From a checkpoint of a small contrastive image-text model.
Data: trained on photos with spoken descriptions (Open Images, Localized Narratives), 203450 training examples.
Rows from block 3 of the text encoder of a small contrastive image-text model, named by matrix and row number. Rows with one number within an expert belong to one neuron, the router's apart. Each number is 500 + 40 x the weight over its row's rms, rounded and kept within 0 to 999. All counts start at 0. Numbers have three digits each.
Before each expert's rows are labels from the 100 texts, of 14848, where the router gives the expert most weight on average: "tokens" is the input token at the peak. Only what is clearly more common there than usual is listed. The data: photos with spoken descriptions (Open Images, Localized Narratives). In brackets: how many of the 100.
# router: router (text_encoder.blocks.3.mlp.router.weight, 4x256, trained with AdamW), inputs 128-255
# up: expert up (text_encoder.blocks.3.mlp.up, 4x128x256), inputs 128-255
# down: expert down (text_encoder.blocks.3.mlp.down, 4x256x128, transposed), outputs 128-255

# expert 1
tokens: "this" (10); "plate" (7)
router.1:520501527514512506523436518475533528487477486542465505459495538515541540579485446462484548615481479545458497462483508550468534558510490492510505494527516460467428501473440461469553545399494403519504519522474520515468553502513509500517529534536501446500516570525567494476575553569543492487421575521461427562498503492567561480483506538547536500510559510500522505453516514482482463515460
up.12:463541434463516483499505511489525543526490484552497509454520473530558512477522472434501519511580451529490549515538440439499524527517528475494500526496544522412522507513446536488461506464520500448458430455546489424488491498494490443462528487498498536484538457510538507440458487446528515513503399517469470510503450437506424475512473533504511513516459490569470500522522472543578534455450
down.12:465494456534535584563474504505508514488497513441536526519488485491451554544514565493462446523500452509556483489436548428456462491535504513509536544474542501510468574462552463509447486380470537550450501430551607506562528492481454468493455492487433482472513485579491448521545451571524551478533463516505581553441480502439511541447527462485486529538479499522510508538499518478492547465526
up.13:440472511481468479480508520456451487490462521525481528476506451492488477527476459537542476520512496413561484528476480493559523497517539528489498467487514530482513541497490515530567533452510567541520478440521496487534542488527507481515514474519547452537570517452455515564505519561462530482600469473538524472452415490464528501473506528426521510477515547549493477559401501574530481496522
down.13:506522531460497518535520411494489579532563484492491509509509538480458566484577458454508519518542503475538541550500495484478500458524486541493563478495491530491469527482455517490571500469435521451473485481571511520517549536455537489542497444590563509521587516530449494550502395441502499532497478551436464526486466490478562493464492529562448451489594482495475550496503517508509431502496
up.14:479499489495465503506543426558534499447529452510443512454547515581544556471511505482536576468451457423466503464461525554482518472512553566442496489564523522476512454536457511528582538494496498562534499489434501459533515511498446479480496443564518521541526469544446467477488474521527594457447510479524530558476436552536471541514471528515492594518478500516565455548629485477593556529482
down.14:528403530466491506512453486535484491441501475546459522494462437522478418501401448513441575506469548534451489490512486515520442554522513457504524557472561531546524498496490449464551482556433533457492552486530535464515508464531471546545607537497475479447527547482453521519516538492499494554562486472471496483486416443540471421553502499535489540523494506489506455467482468508505539490512
up.15:509488433490494496520491468454458560532536543475550493507473455510491478554505517506447519541505568437495434497543455565526499411529503565508502472516511541568507509468563425560490521516516538488476536427503586426456555453535563519515459416492512508444475507488495452497485459420412526527529484489536495490517530432449469516497539537544549470568514497509529481444530494541492557535460
down.15:438509498496445574447483531520534495511419496543441532526471544528454503485491490492477514564464512474471553492450578428551503497492470532523504543483479474484485548467517542500470468450524503480482439522525440495525509536448371497491475564531553492546486544414523541446538512521577544511512587459526553549508487494541562456487471455489535493466505583523412534479548449493594421490561
up.16:474459496460447567513493527449531451520492517523466467539459497506520431552513536513500500411565552551484565446477377511425548505494486492556542509546500494494460499523482522491510425552489549458462488434438460452449494486513557449464386524471476524515523517508505539439459448478505502510456508561556571474528427535508548467527544517543488552562557439517520527496476500469451507486524
down.16:488457466475584542485545461439527452577494481515541474547556438509451528506502524522540423439503575489557501512488451478445449485548525555564472448529539479543501529504563434461539507523527459510513508447518509520477494450530528542481528414452506505572470491533475509415474484506454431497528458527441506464529520511464446489532471568481490499506472543468507498517503545518533493536484
up.17:434542498486447555524487526560579439447466442516478483516527522478466499492535457496484440435445503553479522570518548460520532483497491544542430508474520437607553548516483516522512434493494445494437557508510538473503438519484468477504502500460573531560506563582472483535468388546566507504491440484514526457492530491524544463498483495510512524488507506530444491469492539485505470458450
down.17:494537503556505498537550453387496505471514497477465526504479462465517521534536503502484480462490529544502457471450576493511546528475494529504531551498477485460540541481464483561448505489578581452511560517444478461431468391529470541479474456544527506464499465621550471445420495510543525527533470580489471514509549459531443523493465505524481522459495469467464484467394480560516458466508
up.18:500481485454486523499490487530495477524574521483498520554525490536520511471514483514521478498522444540518447494500571561477563516562467499509512483518459468449575510494453487432504550520570550470513530514480382494417535515439552586484537464457487423513458495493502516558538529503534561466450416521571533554472571480402474532502493524441445482541535511449545549482447472499511499543459
down.18:518459464476454521463468513537470550510531520501512560537441495523483482462417503557541507431559488482503452470498511448459525509495597452498518552485556472478485509499462536483495511476521662474501465485518552408542507531406529507514515558469431499475476499489503559435500462543425465474528490481517514504501427528456453516504543484500446554530551506436457480566505489479519467521575
up.19:482463503448506464520525519535422440483450496511560567529444479514514526500519555501484573545470544514475480524611553524462474505571481454545566429534487480471541527541547519510450574464459442507519514575517498373504522460517545455547493507482524496437492516466496524491504422532503498479451543532503486469515547466526492531490492426503540423569462443461474466444526546498521524450493
down.19:523526532461525448510417479561454478624504503461474548584492450544421509516533523475532491518511445500521460507517490511531484539595510482510527503472517439542427493513465455460546438531448384514524491476462485465531487530486442595511490484508470504540495509470471525498428450522387420561511565437418514448518516507523469522452453497548455516481455583521513417494475578531516536434508
up.20:492539570453504504542541446564523502546508476485522440465506523482552470560556531517515520514515542501457518461529578458507461489498557400566520422470619521530500520533493509437494459501400526538497462532467499486533515508447519483490517424545498491535538423494442453474469477401491559465483488552548499497520467493554423511507472549516546523514467465465495506493512516528474477520537
down.20:515572483480494571466484514573527541473406513509486530432506527515491526554527505480533550479521569441500488484533562520530526496581518475492475467497531448517534533511470452538523551528456486418441530480424528518437539570469549534489523511500510480442466556533509546501538474571478442474517486506450457466511520490535591494534506478568505445428524526482459507441506518508535465449437
up.21:526396512545520472540551473403500487461508448521570473578474506486566476458501537517496473474543483452592495436447504509567479511493467472503455568446567440519564489495568527540490436519476534429551495539559539444468443512479519484466454488484524430535519517491446502508435482500514455536522542583530579517521458506537514526496513474523468565539527522554477486469491472513451533515499
down.21:461454509476488526439505520456431484476532533527473448564474559504421469507534500476515548479552480490528420520515541495581552512527569528452515555602480471495472542514535510466600449507550493515526448502553555441468472432564509518430458509494414568412543492417509519502479520438474483467493405500508482516525504509555541462466521524509477530484511478495488475519481483515470547512499
up.22:562507564562442442536559471495529534553485445484592518435540519447454446458510490558462499463514528420514488498519441477550483479528544494436428483514502461482558473531504495551478442573509500441479546500524514442487437495494502548488468580442462522480580513519534508523452570462494482541529556475522449489476514523451495518515480457496488423463553504489480505599434443508531459507477
down.22:461446492492448470602482485466473488506574498457525552514460458494448583528524438598490517517510457482416467472506494568523526515512473505491467499472535543572468532527528443495441484494441523530459427446508548555490468484486473454539478543402490525525438385611521513538476585483498507479515478526478489489479470528505518511488558490518469474547487520482488572506474481455473501530558
up.23:522517530534533477491492554491490398460442431508540440512475490555499526485474485511565483486448477474545485437491511518472416517494564478511535526436499547439509493484474465506518483505434481522523450445486499424488451553594445515567427515526502497428518514531472480500545496571520520506423494521449541455469485433547446514496543541485520490490488577573492469455530504477556505583507
down.23:552490497555497560473493442479502447534575534441423494535554449496473496495578509552569509534518574502447490561512497533465510516549466556516472528479433558547510558476464465472475438562495463459573493493488506452529479413521522531431449463454532467569486462501481527527518504521478496509513465490488490442532475543492491477482491492499442558498561492477557498521492457476498510537513

# expert 2
tokens: "building" (11); "there" (8)
router.2:534413498479518472546495508513470531506570500548524448491536492515497493495457549524473424483477491507522503537506527387507461528498500487525432540480550548555525512526425511535509481542510474499488492601527509478498475477527479508461462438452479411519536493494492556499437454446436432519573548475501540457506502480518480481539498441500480456498514527536525517473515530526469562476442
up.12:489484479466484444517533519495501482500467525528501475446441514444491492557525563489485521490386550505486472554513600559486515471541532448503451529532572540555514515514500562544551505501545487528504496479528450420526504497540552561478531395521494440586538436516486529571462452461538480552512527530514539445482517539492485509446488461467468446615460461537489479555437496489541492529458
down.12:572549532480492493525551502486502500474490529540520543492477460475446475474508494460461533450523487443455460500476537464466488486590501500540496404624469474493531479478462612488465491496540503483531517506487474511485558492552558489553564550586528497550481483531446461505533575522496535563454514556497462527437506497474510500501515461490438510507467506466506475488446461511497495433508
up.13:463522468541512444530499517449499473465460505467517495499537568528477481461458560490510516516533548515429460506467591553526492486486500512562516599470507565540479562500464485502515508489466512456472432497562490536509457443514533440484482481551552497524520522496486513549442422449531508513462518601500513546469499468443554501549466401459467518419511425527474506536481482514436505500531
down.13:527511516485457517478504503513520500520486526480511514458508497499532408576492442482512515472489433536526532555501504461482553502491551485464542507418495451488589475528492472509472513528495454521534547494600520574492501462515554493513492519521489475542517553465507464418515489496496473513467537476385496491503463566542435517509563512400494530527502505507489505475469468637510501557519
up.14:499528541557517395438531558521436493554496468488483463472491498461482466505489525457505564509415498566515508502465527486465491485487529473494509554457537568516407470504453522428536482468565463466536515504503454484514493461519452481455482555494443535504534518536504496569425435538453502485446560493541537455435421495545550522547510524492500489496560565526566502476472498465513503526494
down.14:516510532447545479528527501515437518543528502431494497509528517514436488528430473536500552577520508455499499507535455541464487501461505503486506456503498533508466554483536549548552420526522569565544487546492525472530525462560512524431501516541504614453569490532517518445489421518439464481507484504493330449518465535587551530482491465481421478501525562477495545512415513480487469494523
up.15:517574480492533449546502537511498447490511518546480488495544509522488530499539475487498428511546540491481511487477532497489531521572492467510461420459460503496517579464519522481465544505446502568528484444456497534445523523533390418486464509466545565555513582525491448534512476512531555469557432502446436529524454553599556471572550454536527524512531498502497497495460569527472458540512
down.15:493445541502500449516474520451472459478436548516434395520536496520443447595495480506519461528516459422527493472524525601570596467482532451478519437450490489532523536506499556512476520464502481524497514542534514477501475528520485552515548532499500541500533575544477512515495515475442481499509462421466445511575587475480510518461478473515467474483474495466531561538489524466500472391498
up.16:534522488478480490417418525519554463536538548511487492537523464499537532414449517552528529496475460552468462521464484509545521521514529490496483526498495517582459519430517476523499471450518507492516529547487575612499517448478496501497492472495530453494528549549523434515502522523479571504543435523504436478500496557506483413451481448462500503460509515440490539598592515429439446519531
down.16:495468507532485489478471465571479479547483506514504483508468530555540517456534519467547468413504446484527511504500521539474521510514474508419500453512484552521560455446510527531545530461552457572513465515503533470478472490598514453439438557422481535534538512555484480499475424529486562493551441582527472486531490411559480469459451513511509487575439512411463493557477564412497479499496
up.17:491468624505413509520523502457505506453548474452515484521443498538495452487488522491536496521441517500541483521505522492530503423557508549438424512487517547495455502485534486516409454568478519525528481492511506491573449514481535496518510541462490480504487466516469450483515514478533509487528467540396587479535471491464512474495516472511513476493522496532465506487455459465441514465509
down.17:460499551484433509544516473512578473465536472476521479461452510449498461522436499498462489501467508455400479535487523457479479446500497553483524465499446470521470476507511493504497583485476500479433489532495527496510492429531438461521419391496432478523480571541521485500504515544489423486561508532457491474448511595499545486506490579521511477488502477497495523459523590491466564517453
up.18:501460522440473517538506519577458491489524555496537479575507467443520558432463473472449544509463520600519476506539457536479510496482424497432511508482485427528414537527541503491564500486494511568477518499529509507476425463548449499410456396506540466543507578440514512484425519516497449517555524493440531567587481396484475519450556428523542500497453518518522449504462486520485524468498
down.18:420455501505483508512495486495461521461493511468468432519448494446584532434468507434505487507510468554479471576476521571589528568526481529511504444513596402552523535476536570564467584586449499461502501550494484577532433593486486521529473486551528546471579527532506494523456468501530592456526477575492504522537526474521462413453479508553463521494526461529519518479517511596458524436452
up.19:565491525565545485544511467477494509509494534524592411497460393468535491531491508503477540469491439568490482466547497468480560505450496447421535477527479514441510485440512521532465578518459463504485534487498525490452469617469548528494528441526493509458483409518440548543499528520551485429541436544568502483455504480536501582496551497457434540471492501509500460515451420522485513522495
down.19:540501462472593426471556517456469544496553500512547526518474488487438540507508510496450370474571487482524571480418531517500509508461513505490454535442559469479497435502543488497523480572491486501551543538478527494447489459546512581442551467556531539521549481536469498536481524502536548514591568473502525489492530470495460494521493481540500460497463479481519497485519498501487523578491
up.20:528428475534499510444496464545520512406516491518443452451554541517431490504448440485541502408514498536492476508455471489477500514464470486483455508627547506572508559504515527448540547522422487494499530482497496464504489454479481582428498425548497515524471477512471415482417495487600527482541478463522486548516496493457523524572513433446400398496496469477526520475501499461512508481469
down.20:502514499453539468576517512531530491551489564568515480510461470399490504460475516512490549559532507500478547563442545463473506543476526488518470530505559446458489577602472480577472462468548458565521543479520493517498548513450524537482548490512536418477523551527458523486441562492544423436473565466494587461454561489561502467503494510592419473482440458474452507461552515466492471439552
up.21:441494520464442509513470548568485542475537535475446571502551593541476502554522450500457494557500507440506505506498539466450508424483538609511554503495491480492483545574595551569521571546528453485519391561465448488469503477529535431512561470511467504484442492501456446426501452484504542568480527472506518510541482501416526462451492469482467462516406527489549511474494513450523524527447
down.21:491488515557433563511441505504527582529508487492440533421489491502627539484540511415477483478622490483574457442436495469528486481515536541484510497566461473532427456555523553536519510528485453535497480521489517460470526501420468470560489470452433505486442515520518582537534486566507459460475578559586458541494555515535537472485533444420449507498484501512507484486465439495522546515504
up.22:490506502509504481533568540523498507453553468515548571416516567454498501387456537483467552480492489501466478532528502512529435529454512450529436505445555540473496498535465513535513491522489542477505515431523506527400459494540489505443501428557537519597443497496547499524530517512475454495565504505466511507509477539465493492468499498438448434536580489504524498517462499563530531499481
down.22:538513525581549428455437545414507439442543472466479474553487498498484419499452509473430529490484569369492483429462569529457500563540504532451498506470518434538464526467535475516468486499469492467462541569447533513516517524522494510482531504496437527495473545508499487424412525496534524467467496441508482488436468516519455455545471510538547516449526552478454482563509486474479503569503
up.23:548584458477531506463462515501514488474505533476572481441522453500502551558455553551445480510536564587479537493453531422499473505523515487471419541532515527455433489494500505545492521442551488485479451461493513480558489497538552477451454458445525543524490506533456531471463528412447553528492452476547528465493496553493563456605543398577556513432512496499543498489535480439506396531537
down.23:441472545495518487460510548549459495557473498473452485428558513582460446529443478493418504544541498551544503457518528572472517494526545455447505523553473587546524566520546418565522475550509457574528491484420525492463425484500466449501501559468499486498420498512522430584475549499532463627477553506518445480552507472456506461488510462545462483503473533474516463505561449540548457505576

# expert 0
tokens: "image" (8); "see" (8)
router.0:507486517487558565392462472516542517535518484495505459532509487427531501553500529590505525435504481477493542481490510514451507476524487515491562453506488409476539480530482472493495541515545593474480425522493506574405513520479494485488512518500415475479429472517488487511418525532571526561520443475519551529458497498531479607560430552459473516480486521535411481570490471519491493516498
up.12:454482498532477525509470506497502485597565414496507523455475505517470484499427530503587541543519501540465516445456489552446546467501503518447478532541486572428483475487556505484540506528431491446512446542510439502447438536505480468406380581412482536444430487519422462498470478502478502542583527444574518499502483497453546547507549502459510529430532491494551487540449500557427512531504
down.12:514459529506565515505523472503553487466551518474522512521589499493472508484489514536540532497480399564493437484471524535472487535529506530489433430563525479525465474527531492458539519554456486493489503547524569541524521485486566541489489555437487488462485481488455510483491538530458508441508498468467492487505451487531559415506548555438492498488492485531519530469398491476463555505449
up.13:515543507501547466461543529517515528523569489501514604485572502518547478414531512536419447485502530477418419613468442476500501572533473469517523514503469538524496464566493496509520514458458490492538516490440514455507430488499505515609581482504478553442439501531521531527496524472494459398524509510486533513536490453530503476481447486453495469495491592569478514441450496548491536491538
down.13:502525479472503486446582518450543547526476549432569518512519519549414484498488512520552498566545542552540524422462432473492487502507492533509536574485479520483416542482523471535552531472500466441506491495485470429463509490477517460511524469522489439527511453536465539494447510406404530549433563501589568587509545560499494578467440514480481552484509469510514415513535532544524433496509
up.14:450500472479380555512480534566569576515523502560559562528550494495599528542463440428502444511497515556468559474483502536496492483479581519528461505527513610475531490455532555585545513520516435594486517501535486474460520476452451533483519459525483508447493539448549534495563511467433562535524428442513421519535557492565558442450496493469509562530483444477457526418487465502538472508477
down.14:495522483508513521554525465506486455535501570464482446532503476524411479524465531508517564436480515562536490511424490543515540482523510487450565447442497505433503573537496538467448466433591554475548445530517496507452401456543510466505509571456530488506456546482569515560496547552548521495451448446549480458477506504468520468519518485490480504483494521537487462518502473493500481472472
up.15:495567467545429518422539525471417489531510601498544521511492460447497484521537473477415474456542493546498471519513451494374516473555538462512562581501471490457469443506522451556465490482541517472496446423513487458481415443480501438520544467474476510431445476463546522497479574455545358500493483530464520526523550492481492611483534446448542481492497533538477491483538511515476405452473
down.15:444423527527538423592474490450508487550544550520490538464450451533528424449417484510454582538516430465469484522511434477488538471543544462594504407539526567527501487415496548478577513459472495485480560428520487518436523517498517554520539524537443568467460538487518528485533448489479492481562442502500492489500479487521452504480444488499500467524475445475516453565386516495499526515473
up.16:489487502525510463484616450508445538458504483546504462429504480507490404475457475568514502524518507517435435491543503451536530412469541537432523506457394512495530486498485467487569506552478532475508561497580476455548500471462522549522542508551519542491499578514472568560496485518524493517523427496486493572550469482587557511435412478517483537496491467458458515457484466520539474528493
down.16:491428516568523476537522455520452466518503537566404414474479480545501442491473547439524587506527542497493433624569522466519512533490539510490469458477514532461491500465516474486515505537492534550462480515507504507481549461485462563427484482504554453523487540496533417449459548477474512472510470478422479564545449543563503499478517530524528519497488548436515496468443494495482535475462
up.17:387519460516542536514502514536466516474428500460515519473462551483506548438485563532438500511554413516477493475493464497539513477518431510503527518540542514401538505485506546492506493522499518489488494481486446508560417431499498480538522511493499534498501501486511533557405463517552553498582542539556470547455507415535484461602421444457525455445516486521421474570553498464568499472498
down.17:488479489544527559409463512527494544547439586482480557443452471581532507497501573436449470483476490528529535582489513563495489494491512525466547548522526524463546493461566466511571446461446512518566525528468456492523464490579570502492457510516534480477468453433521474472495485512513462520495463515454517532509512538512516508502541468470521518510466458502551485484515453504566433517489
up.18:505536515528413526481556557535472458446501514469571521546454429473523509533483524478496520553504600487470515575514494551546523473525438535513483453494546486519465455431542567484497571500509530525478534516441531476468496548492459470495481422485548533519480563428563478473472466506566454483560460560523537459541502480480451509521560494459488545569494545505515575490498537516561538483550
down.18:502494511514528491531441503553452480529476475549547505506507488400557493460525497522493525509423522459460563490549527501490508523460495441494461483536438551473524532480456537540513527514489537447557558543421585565463509490482540505519523574511458497442550605458549619488500513513513469476527501516512447456515437532541549430543564495489509542568480495558564475550460533522443556548519
up.19:484491524532483512554558498499526519509517506499440491475508523468522525449431505543580394441517498566543433552530533510493554465508482490537441537489508480445500529474491522443516470516506435547439523476466531451541563450509414527477516537520495494447481490551511476479458553522468500540475521504540501492583406461476499513459463594525556528491538536486460452447497525476570471497453
down.19:436486495468461533540441517504424385470568575494491542548468451454479467500535415483460509442478482467492465540506466503455487576488488612501493445490476480529555516445462474519471456510455450469502431421482500444553446519507486562474444457508553449465474495450438536512503553470512503444570464442497565513515526512541461477435466565498639487533428578539501469512520477480507531481527
up.20:536545555494529570467500465493498537488488496491526475450438452582485537469522475508444521522524508494505490472510454529416476431544456507506560458518488525503469562557490468502505500448489521477552524573495511507501498498503514469439509491546500500462502472437512526477476543462572529586466460502451435458452462457459524508551576431512500462474570450500541477513487517529559495554506
down.20:499485524592441519484496493498447527487615493549510474512576468447555482484505472421578442498443486498479565498511455489450473560429551444505512547537487491441554507525476464543451504477477520516553507519441482531536384448452552517516480471454449555444552517540444479464510514471494454426500551560506531516512519512519428455564500495492542587567414533543473484516550462510455452477506
up.21:452535517481486511507522507532551555580532595515554558401459484446539494402493529523566495544430536542551509530446453511548498467592511526513481472515533479475498503481537532441432448557573529452472512476573500481476436508549527525475433525545499448486470494474509493515522535581485448465433453531469508504480517516476495494442580593543572462511498536491536537450500485485487506485504
down.21:503463493515518521524541506476514465479499426514525595498429533526433461456546579543491467526598555397432506505442467507476457447589567516439516480487590479502504508464562478554505532552487448492545504494400501554531529495525469492515451543499479478491573522542417504510473492517550470480533490547487463475470459532549495510469502523539484513547483541550517499507528432527494476536507
up.22:485486507545591510488447447498521500491540577515512486523522472493490506515471501566473512512497448485539508483501542438431509551514449495516580516503473550531478529454488523473568482490477457410485520503467507538478504500545477549473449500520499463561480555508567483477593626529517458501490580533519501498466515577473524510464490400524548593451558461476456530489522478530486475539501
down.22:572513567495528504441518575484435524534466510486507519484558458485464504503455468493442438475521490503563511485453468480519439450567587531552577523450438512457480473480498464486533491492553477477526470481490565410569475438483488492517511475569478422467436467462507563526514507532530466478483536474575506554490524446542503451521523517511555548562435544450525569448503439505529528530536
up.23:526549505491557503514498505426535458553480553477576484493465441467418476469575520484492490511518517414514470497460508458457459595575444479530513466480493477433429453435524540461461462478549560508484527563496463468506544540458489436527448527475473472476561509501505520522518465526531424513482493587455555510488477485489510504575438483484556551537515565540506497575560483547461517509503
down.23:531524428405499536500467617523482460546517487421526454500580450527503453515533541465483583509479506545494488505532464434438445455527445497475474464559538492528498504488487500433505570479430469434470466433525510523552559494521506543496491520472539502463545505559580503495519567548534519484466538550504459487452500504491421537497525521565423516494525560439528477517493463490510502474519

# expert 3
tokens: "are" (8); "and" (8)
router.3:441493526508510500550571505483504499494535508387560544532559528493448448430514475497531494497431496503480444504521499535495572435448571486496441474492549509470481530466598556490485496488510507514487548488515493386503448515566490517575519469474557589560474451475462501533495438421521522461474494528542528521527507488503529437511455493469461505523476464495539496535516486504506487504508
up.12:480514416526442491505524437490504534508547480482491472508555536475570532484469523510488496555537480571466530536428466563504506439509544522559454524479463504479452518479531519484465499540509473622521433494529472471523544498538468523504551541492442440539570522479557450543463470485503599510534445526599458462529488534558523460568554467498638518485494422492602436534505545440487499430444
down.12:446551553535520483467498519501499487544503469498510484410525488491578489497530481513505479502492534409522569423501491520547536440525533474499435566522470587440543467440480492603537490537443538499518512488474512492518540512475477499371508497568536512508473530478463502441508460505510518518522516405558500493476431534504534433533568518477509546414488506467510507516459477467506590551526
up.13:454553497537512493499518447530512494511420512512462501500464503590464524478503468547454423447480570474527546496413489447534464520573485529567513512473485503575467533531487461481527467527467538446468547512561562442534468517528403507444485557490460534451528498507525423562511546556549522485505542471529479510462576475530489528485461477577505532513506546538526512494498522513445380467521
down.13:542494566486502537580464486486532517582500423525568478465520466444550535492515535508484519457541486528472492535447539495576413413507527480520511520486451501502538466477489508588510571505487509487479503471553461469512518496471541490521511455559502452526462537499474460485534490615513481490480451535504586471478457516440503468518484500509501434485415491560429491510472486525498501498550
up.14:492496538499548544560446530536492466492501454542499477530493463429463511514416552490531550459507489548542501414474522493500491501541492523493453505466499443518589463549357525511557519559482461442472494557532509429484458525472461475531487493539448475496532459551507538474522503486576510474492506423469527504491423479523441525462512494427536475489462596458524475460542502517465533472486
down.14:487471467489446472472502493429519508451497552445523490565493482464503453624481514440496470533503510497537502508484491463454517484501540549574496550478506489492587476534484405498540480498444491558487552534521518458523481472556452491463538406520462424408525505500499521528539490501509558522559448495529441535468443487441474535484515604504541595472508547506455459493496486537517455530519
up.15:516455491445447511496450514529438529506445509464411453501514430495632474487548463422525548495551510471542500395466462553504504488495466491473526523495445413464447482487507459452529485512499505474553442441526538460525428479389550469526522516428515544542480503542507480540534476483534543456570512506521538497491456482487447513504548493549616567515523495574442503513478487478456457490425
down.15:436424461469512467563522431526503494514521480456438610497468504486473537432486485525527553499555494448466511532534475501484502550484558496529543467478491484506458564533486544512498521434535525549477461539430450507498498511496521486488471457502496503552500507436495574505376562455452524579532473448526600497487473461492519394520535510498543518455518549585531483484540461547522492449516
up.16:540469466482489484470498536519484548457471542453469516404520489486451486487438610585473454527460394516421550519448504440591542546468384453513494468500460519477481455560520541462481470523496466462473479429498564555444474449528510560522550474516530489500483587507487521491563508529466465494450451460430502578514474562496524552465437493539568545528519485526511576464432464529479472539486
down.16:538541543437485544536468425501486446520493514557500445480497455485504468466490401521376427554469509501510460505438447472542462468549546464520525552527473408469491519495542517473553476530499491495503466471459452475520535560487486559542530514490463525489520523500469635491437555484392528558534501488453573500503538458472482516502524460476488553454497509469489527537498457514481510401451
up.17:509516481460470485540532515543442494451550608536525549485481487543470497471444529485520480503597526455490503549467487524499482475536479589546458500454414616464454537541502541581494490449490439550492445476537496493495492486505539543531508522533547538498500453524493507447512501513534560443516503434501499445517523470438539566495516559433409507482494466472544520535506535525477575462600
down.17:518512546498528479547497452505522491522464558521507481394483525454511549522528545518450562538491453394518523512533508537543527470455528482512471472458515482492477542505566515483450522525548471517539485530527557481501475521426487520397509501472497569450544500519462471515583508504546472457443517476466524502487490536534499500401563475458578525435488564483452525510466433517509463487506
up.18:450501525522572459541580500456487453518435504511517467414500546508494459519431523460504557524439529535489435471505566469444475481464564494549488498459504476443504487465478526536472485534474517445498505523544496592592495518489447525467463500517562521511496497545500533524530499448539523499468493515536428460526483509483536415456448437472568460549507473477500475470547519475378485486482
down.18:547419511453591425511538547499528450543506501454531398533545463544478521483555535475499457485512465497524519519515487495486492504526520468572523427526533549458503499521533514539549499535484419533541566488530487489473470502540501492539525483533499488554542602521451494551548525476500415462530472484515556494551457468502449479514462551542451497517489491511460522511419498533503519533549
up.19:461431538473462535561434496484457466555565568469504524561511555476426470414589544484478484547493502526577461542550593498471533486493527445427513564522507441434518478492557518525477513517462520539468402498499499574505504499474468494542469483498453460458466543454471526549462480497398505456501463442470518497480474560483507504528466539480476464530479375447484439485542467539489451562509
down.19:467551448545474467480492410379550449501608522496478488487492483472514484553499465541493465498527489473474518510553529521522495519502517463482519480532424490491548541449528490451512470428492544520525504434540522408510544536551471461577488470466504508500512436517452440426465447500508535438442488431537453471510545522415467491551586460525507488524422425516502505474449535516531498556539
up.20:524526482516469492559529529500577554479451456522466451422506536449541494522437551501421498531442624420425523469542446541505510510531482452503396511533445539480464483507457487554482520465508475548485453487541489522488444533505476568480506453575521456487517541475543511505489473430531529542513515539489487433570487493504409442550527497448500483464517416441514484528463575476499567488444
down.20:534490455513507552474530539489491446510506455511546450479503448483521580473501551467522495498525512502484471475486493464489400530469497491516441498514477459487528474486534533461490512578622568486482506462584486532495457473480462484457582515551529471467520525496492500449479522535479510516531410613486519495506529475431474472466532501475490543516444469379414513497516529531498482437512
up.21:533501483470528469555550469468571601417552472532519429504511522547471542488563540491532497484462455567458487467473499520538463540477471504570444448487537474478545498429462499502596499497505486555410491519478575470554531530424532505500459485454503544489553482533476466521526447491544516559488440489478428498504487487492460479531500444463458488522431475471499516425530449462533531520503
down.21:551471448507581491447456498478485488504499484502523459417481524572435458507470469443445567510474467482553507531498533510522485548475530491592479588431527500551518530490514490557515470398520573525483517529483462572531489450536441494497550472394448554543563563446482502468508530484470517537510462442472431523546507472477485418498587503465490567537507499470549544453534469446496459510534
up.22:492577451470472445513503556460484411530462452579461438505472481551544480516478473521489476503560491529511490486583466501567529490491560462571517525501444585460511476504505489461531531470514479478467430530552477535492544534566456423459499502455458432422500477460520531469413451469405497469571528472555536485508500491493534545492481495491493498460503466491461488481512463517519475487529
down.22:462530472533479461522406513517435578576531467477575469515482512446424499473469449521432505467503522478529516414493412444490530537451454530519484500524550507461587447512527473580507476491454544514436455531510470539484493494518440504495500539449510445507547515502533493472488491498520539557539462517533462546579551540460467491447475472439504536521514473444528514502574548495491552412499
up.23:430421591453476511521573537582541486472481459516434578499532517504559515468531538411577525512493538556424492568511474481556547531490445448517475453502541511504556503481513561494447507433474528528484575490501544459507489493572562503511442498495476514493492514469607469539542565510505433450534492525480437605543566479493479532482532527510492447398541482419525529542570572530479469462535
down.23:582504548400461521541518536483542503477451423510517480447513533463471486529508539510509430541482463533530470476506531450522566489507527514470479543493510489564429526469441444489463516539537546522453565541517599487522457540518471530574495554481472454556499486523479571426426508505481435413465574548544486444480503495551497511571487526530483380503479523543427511492538467584526515503461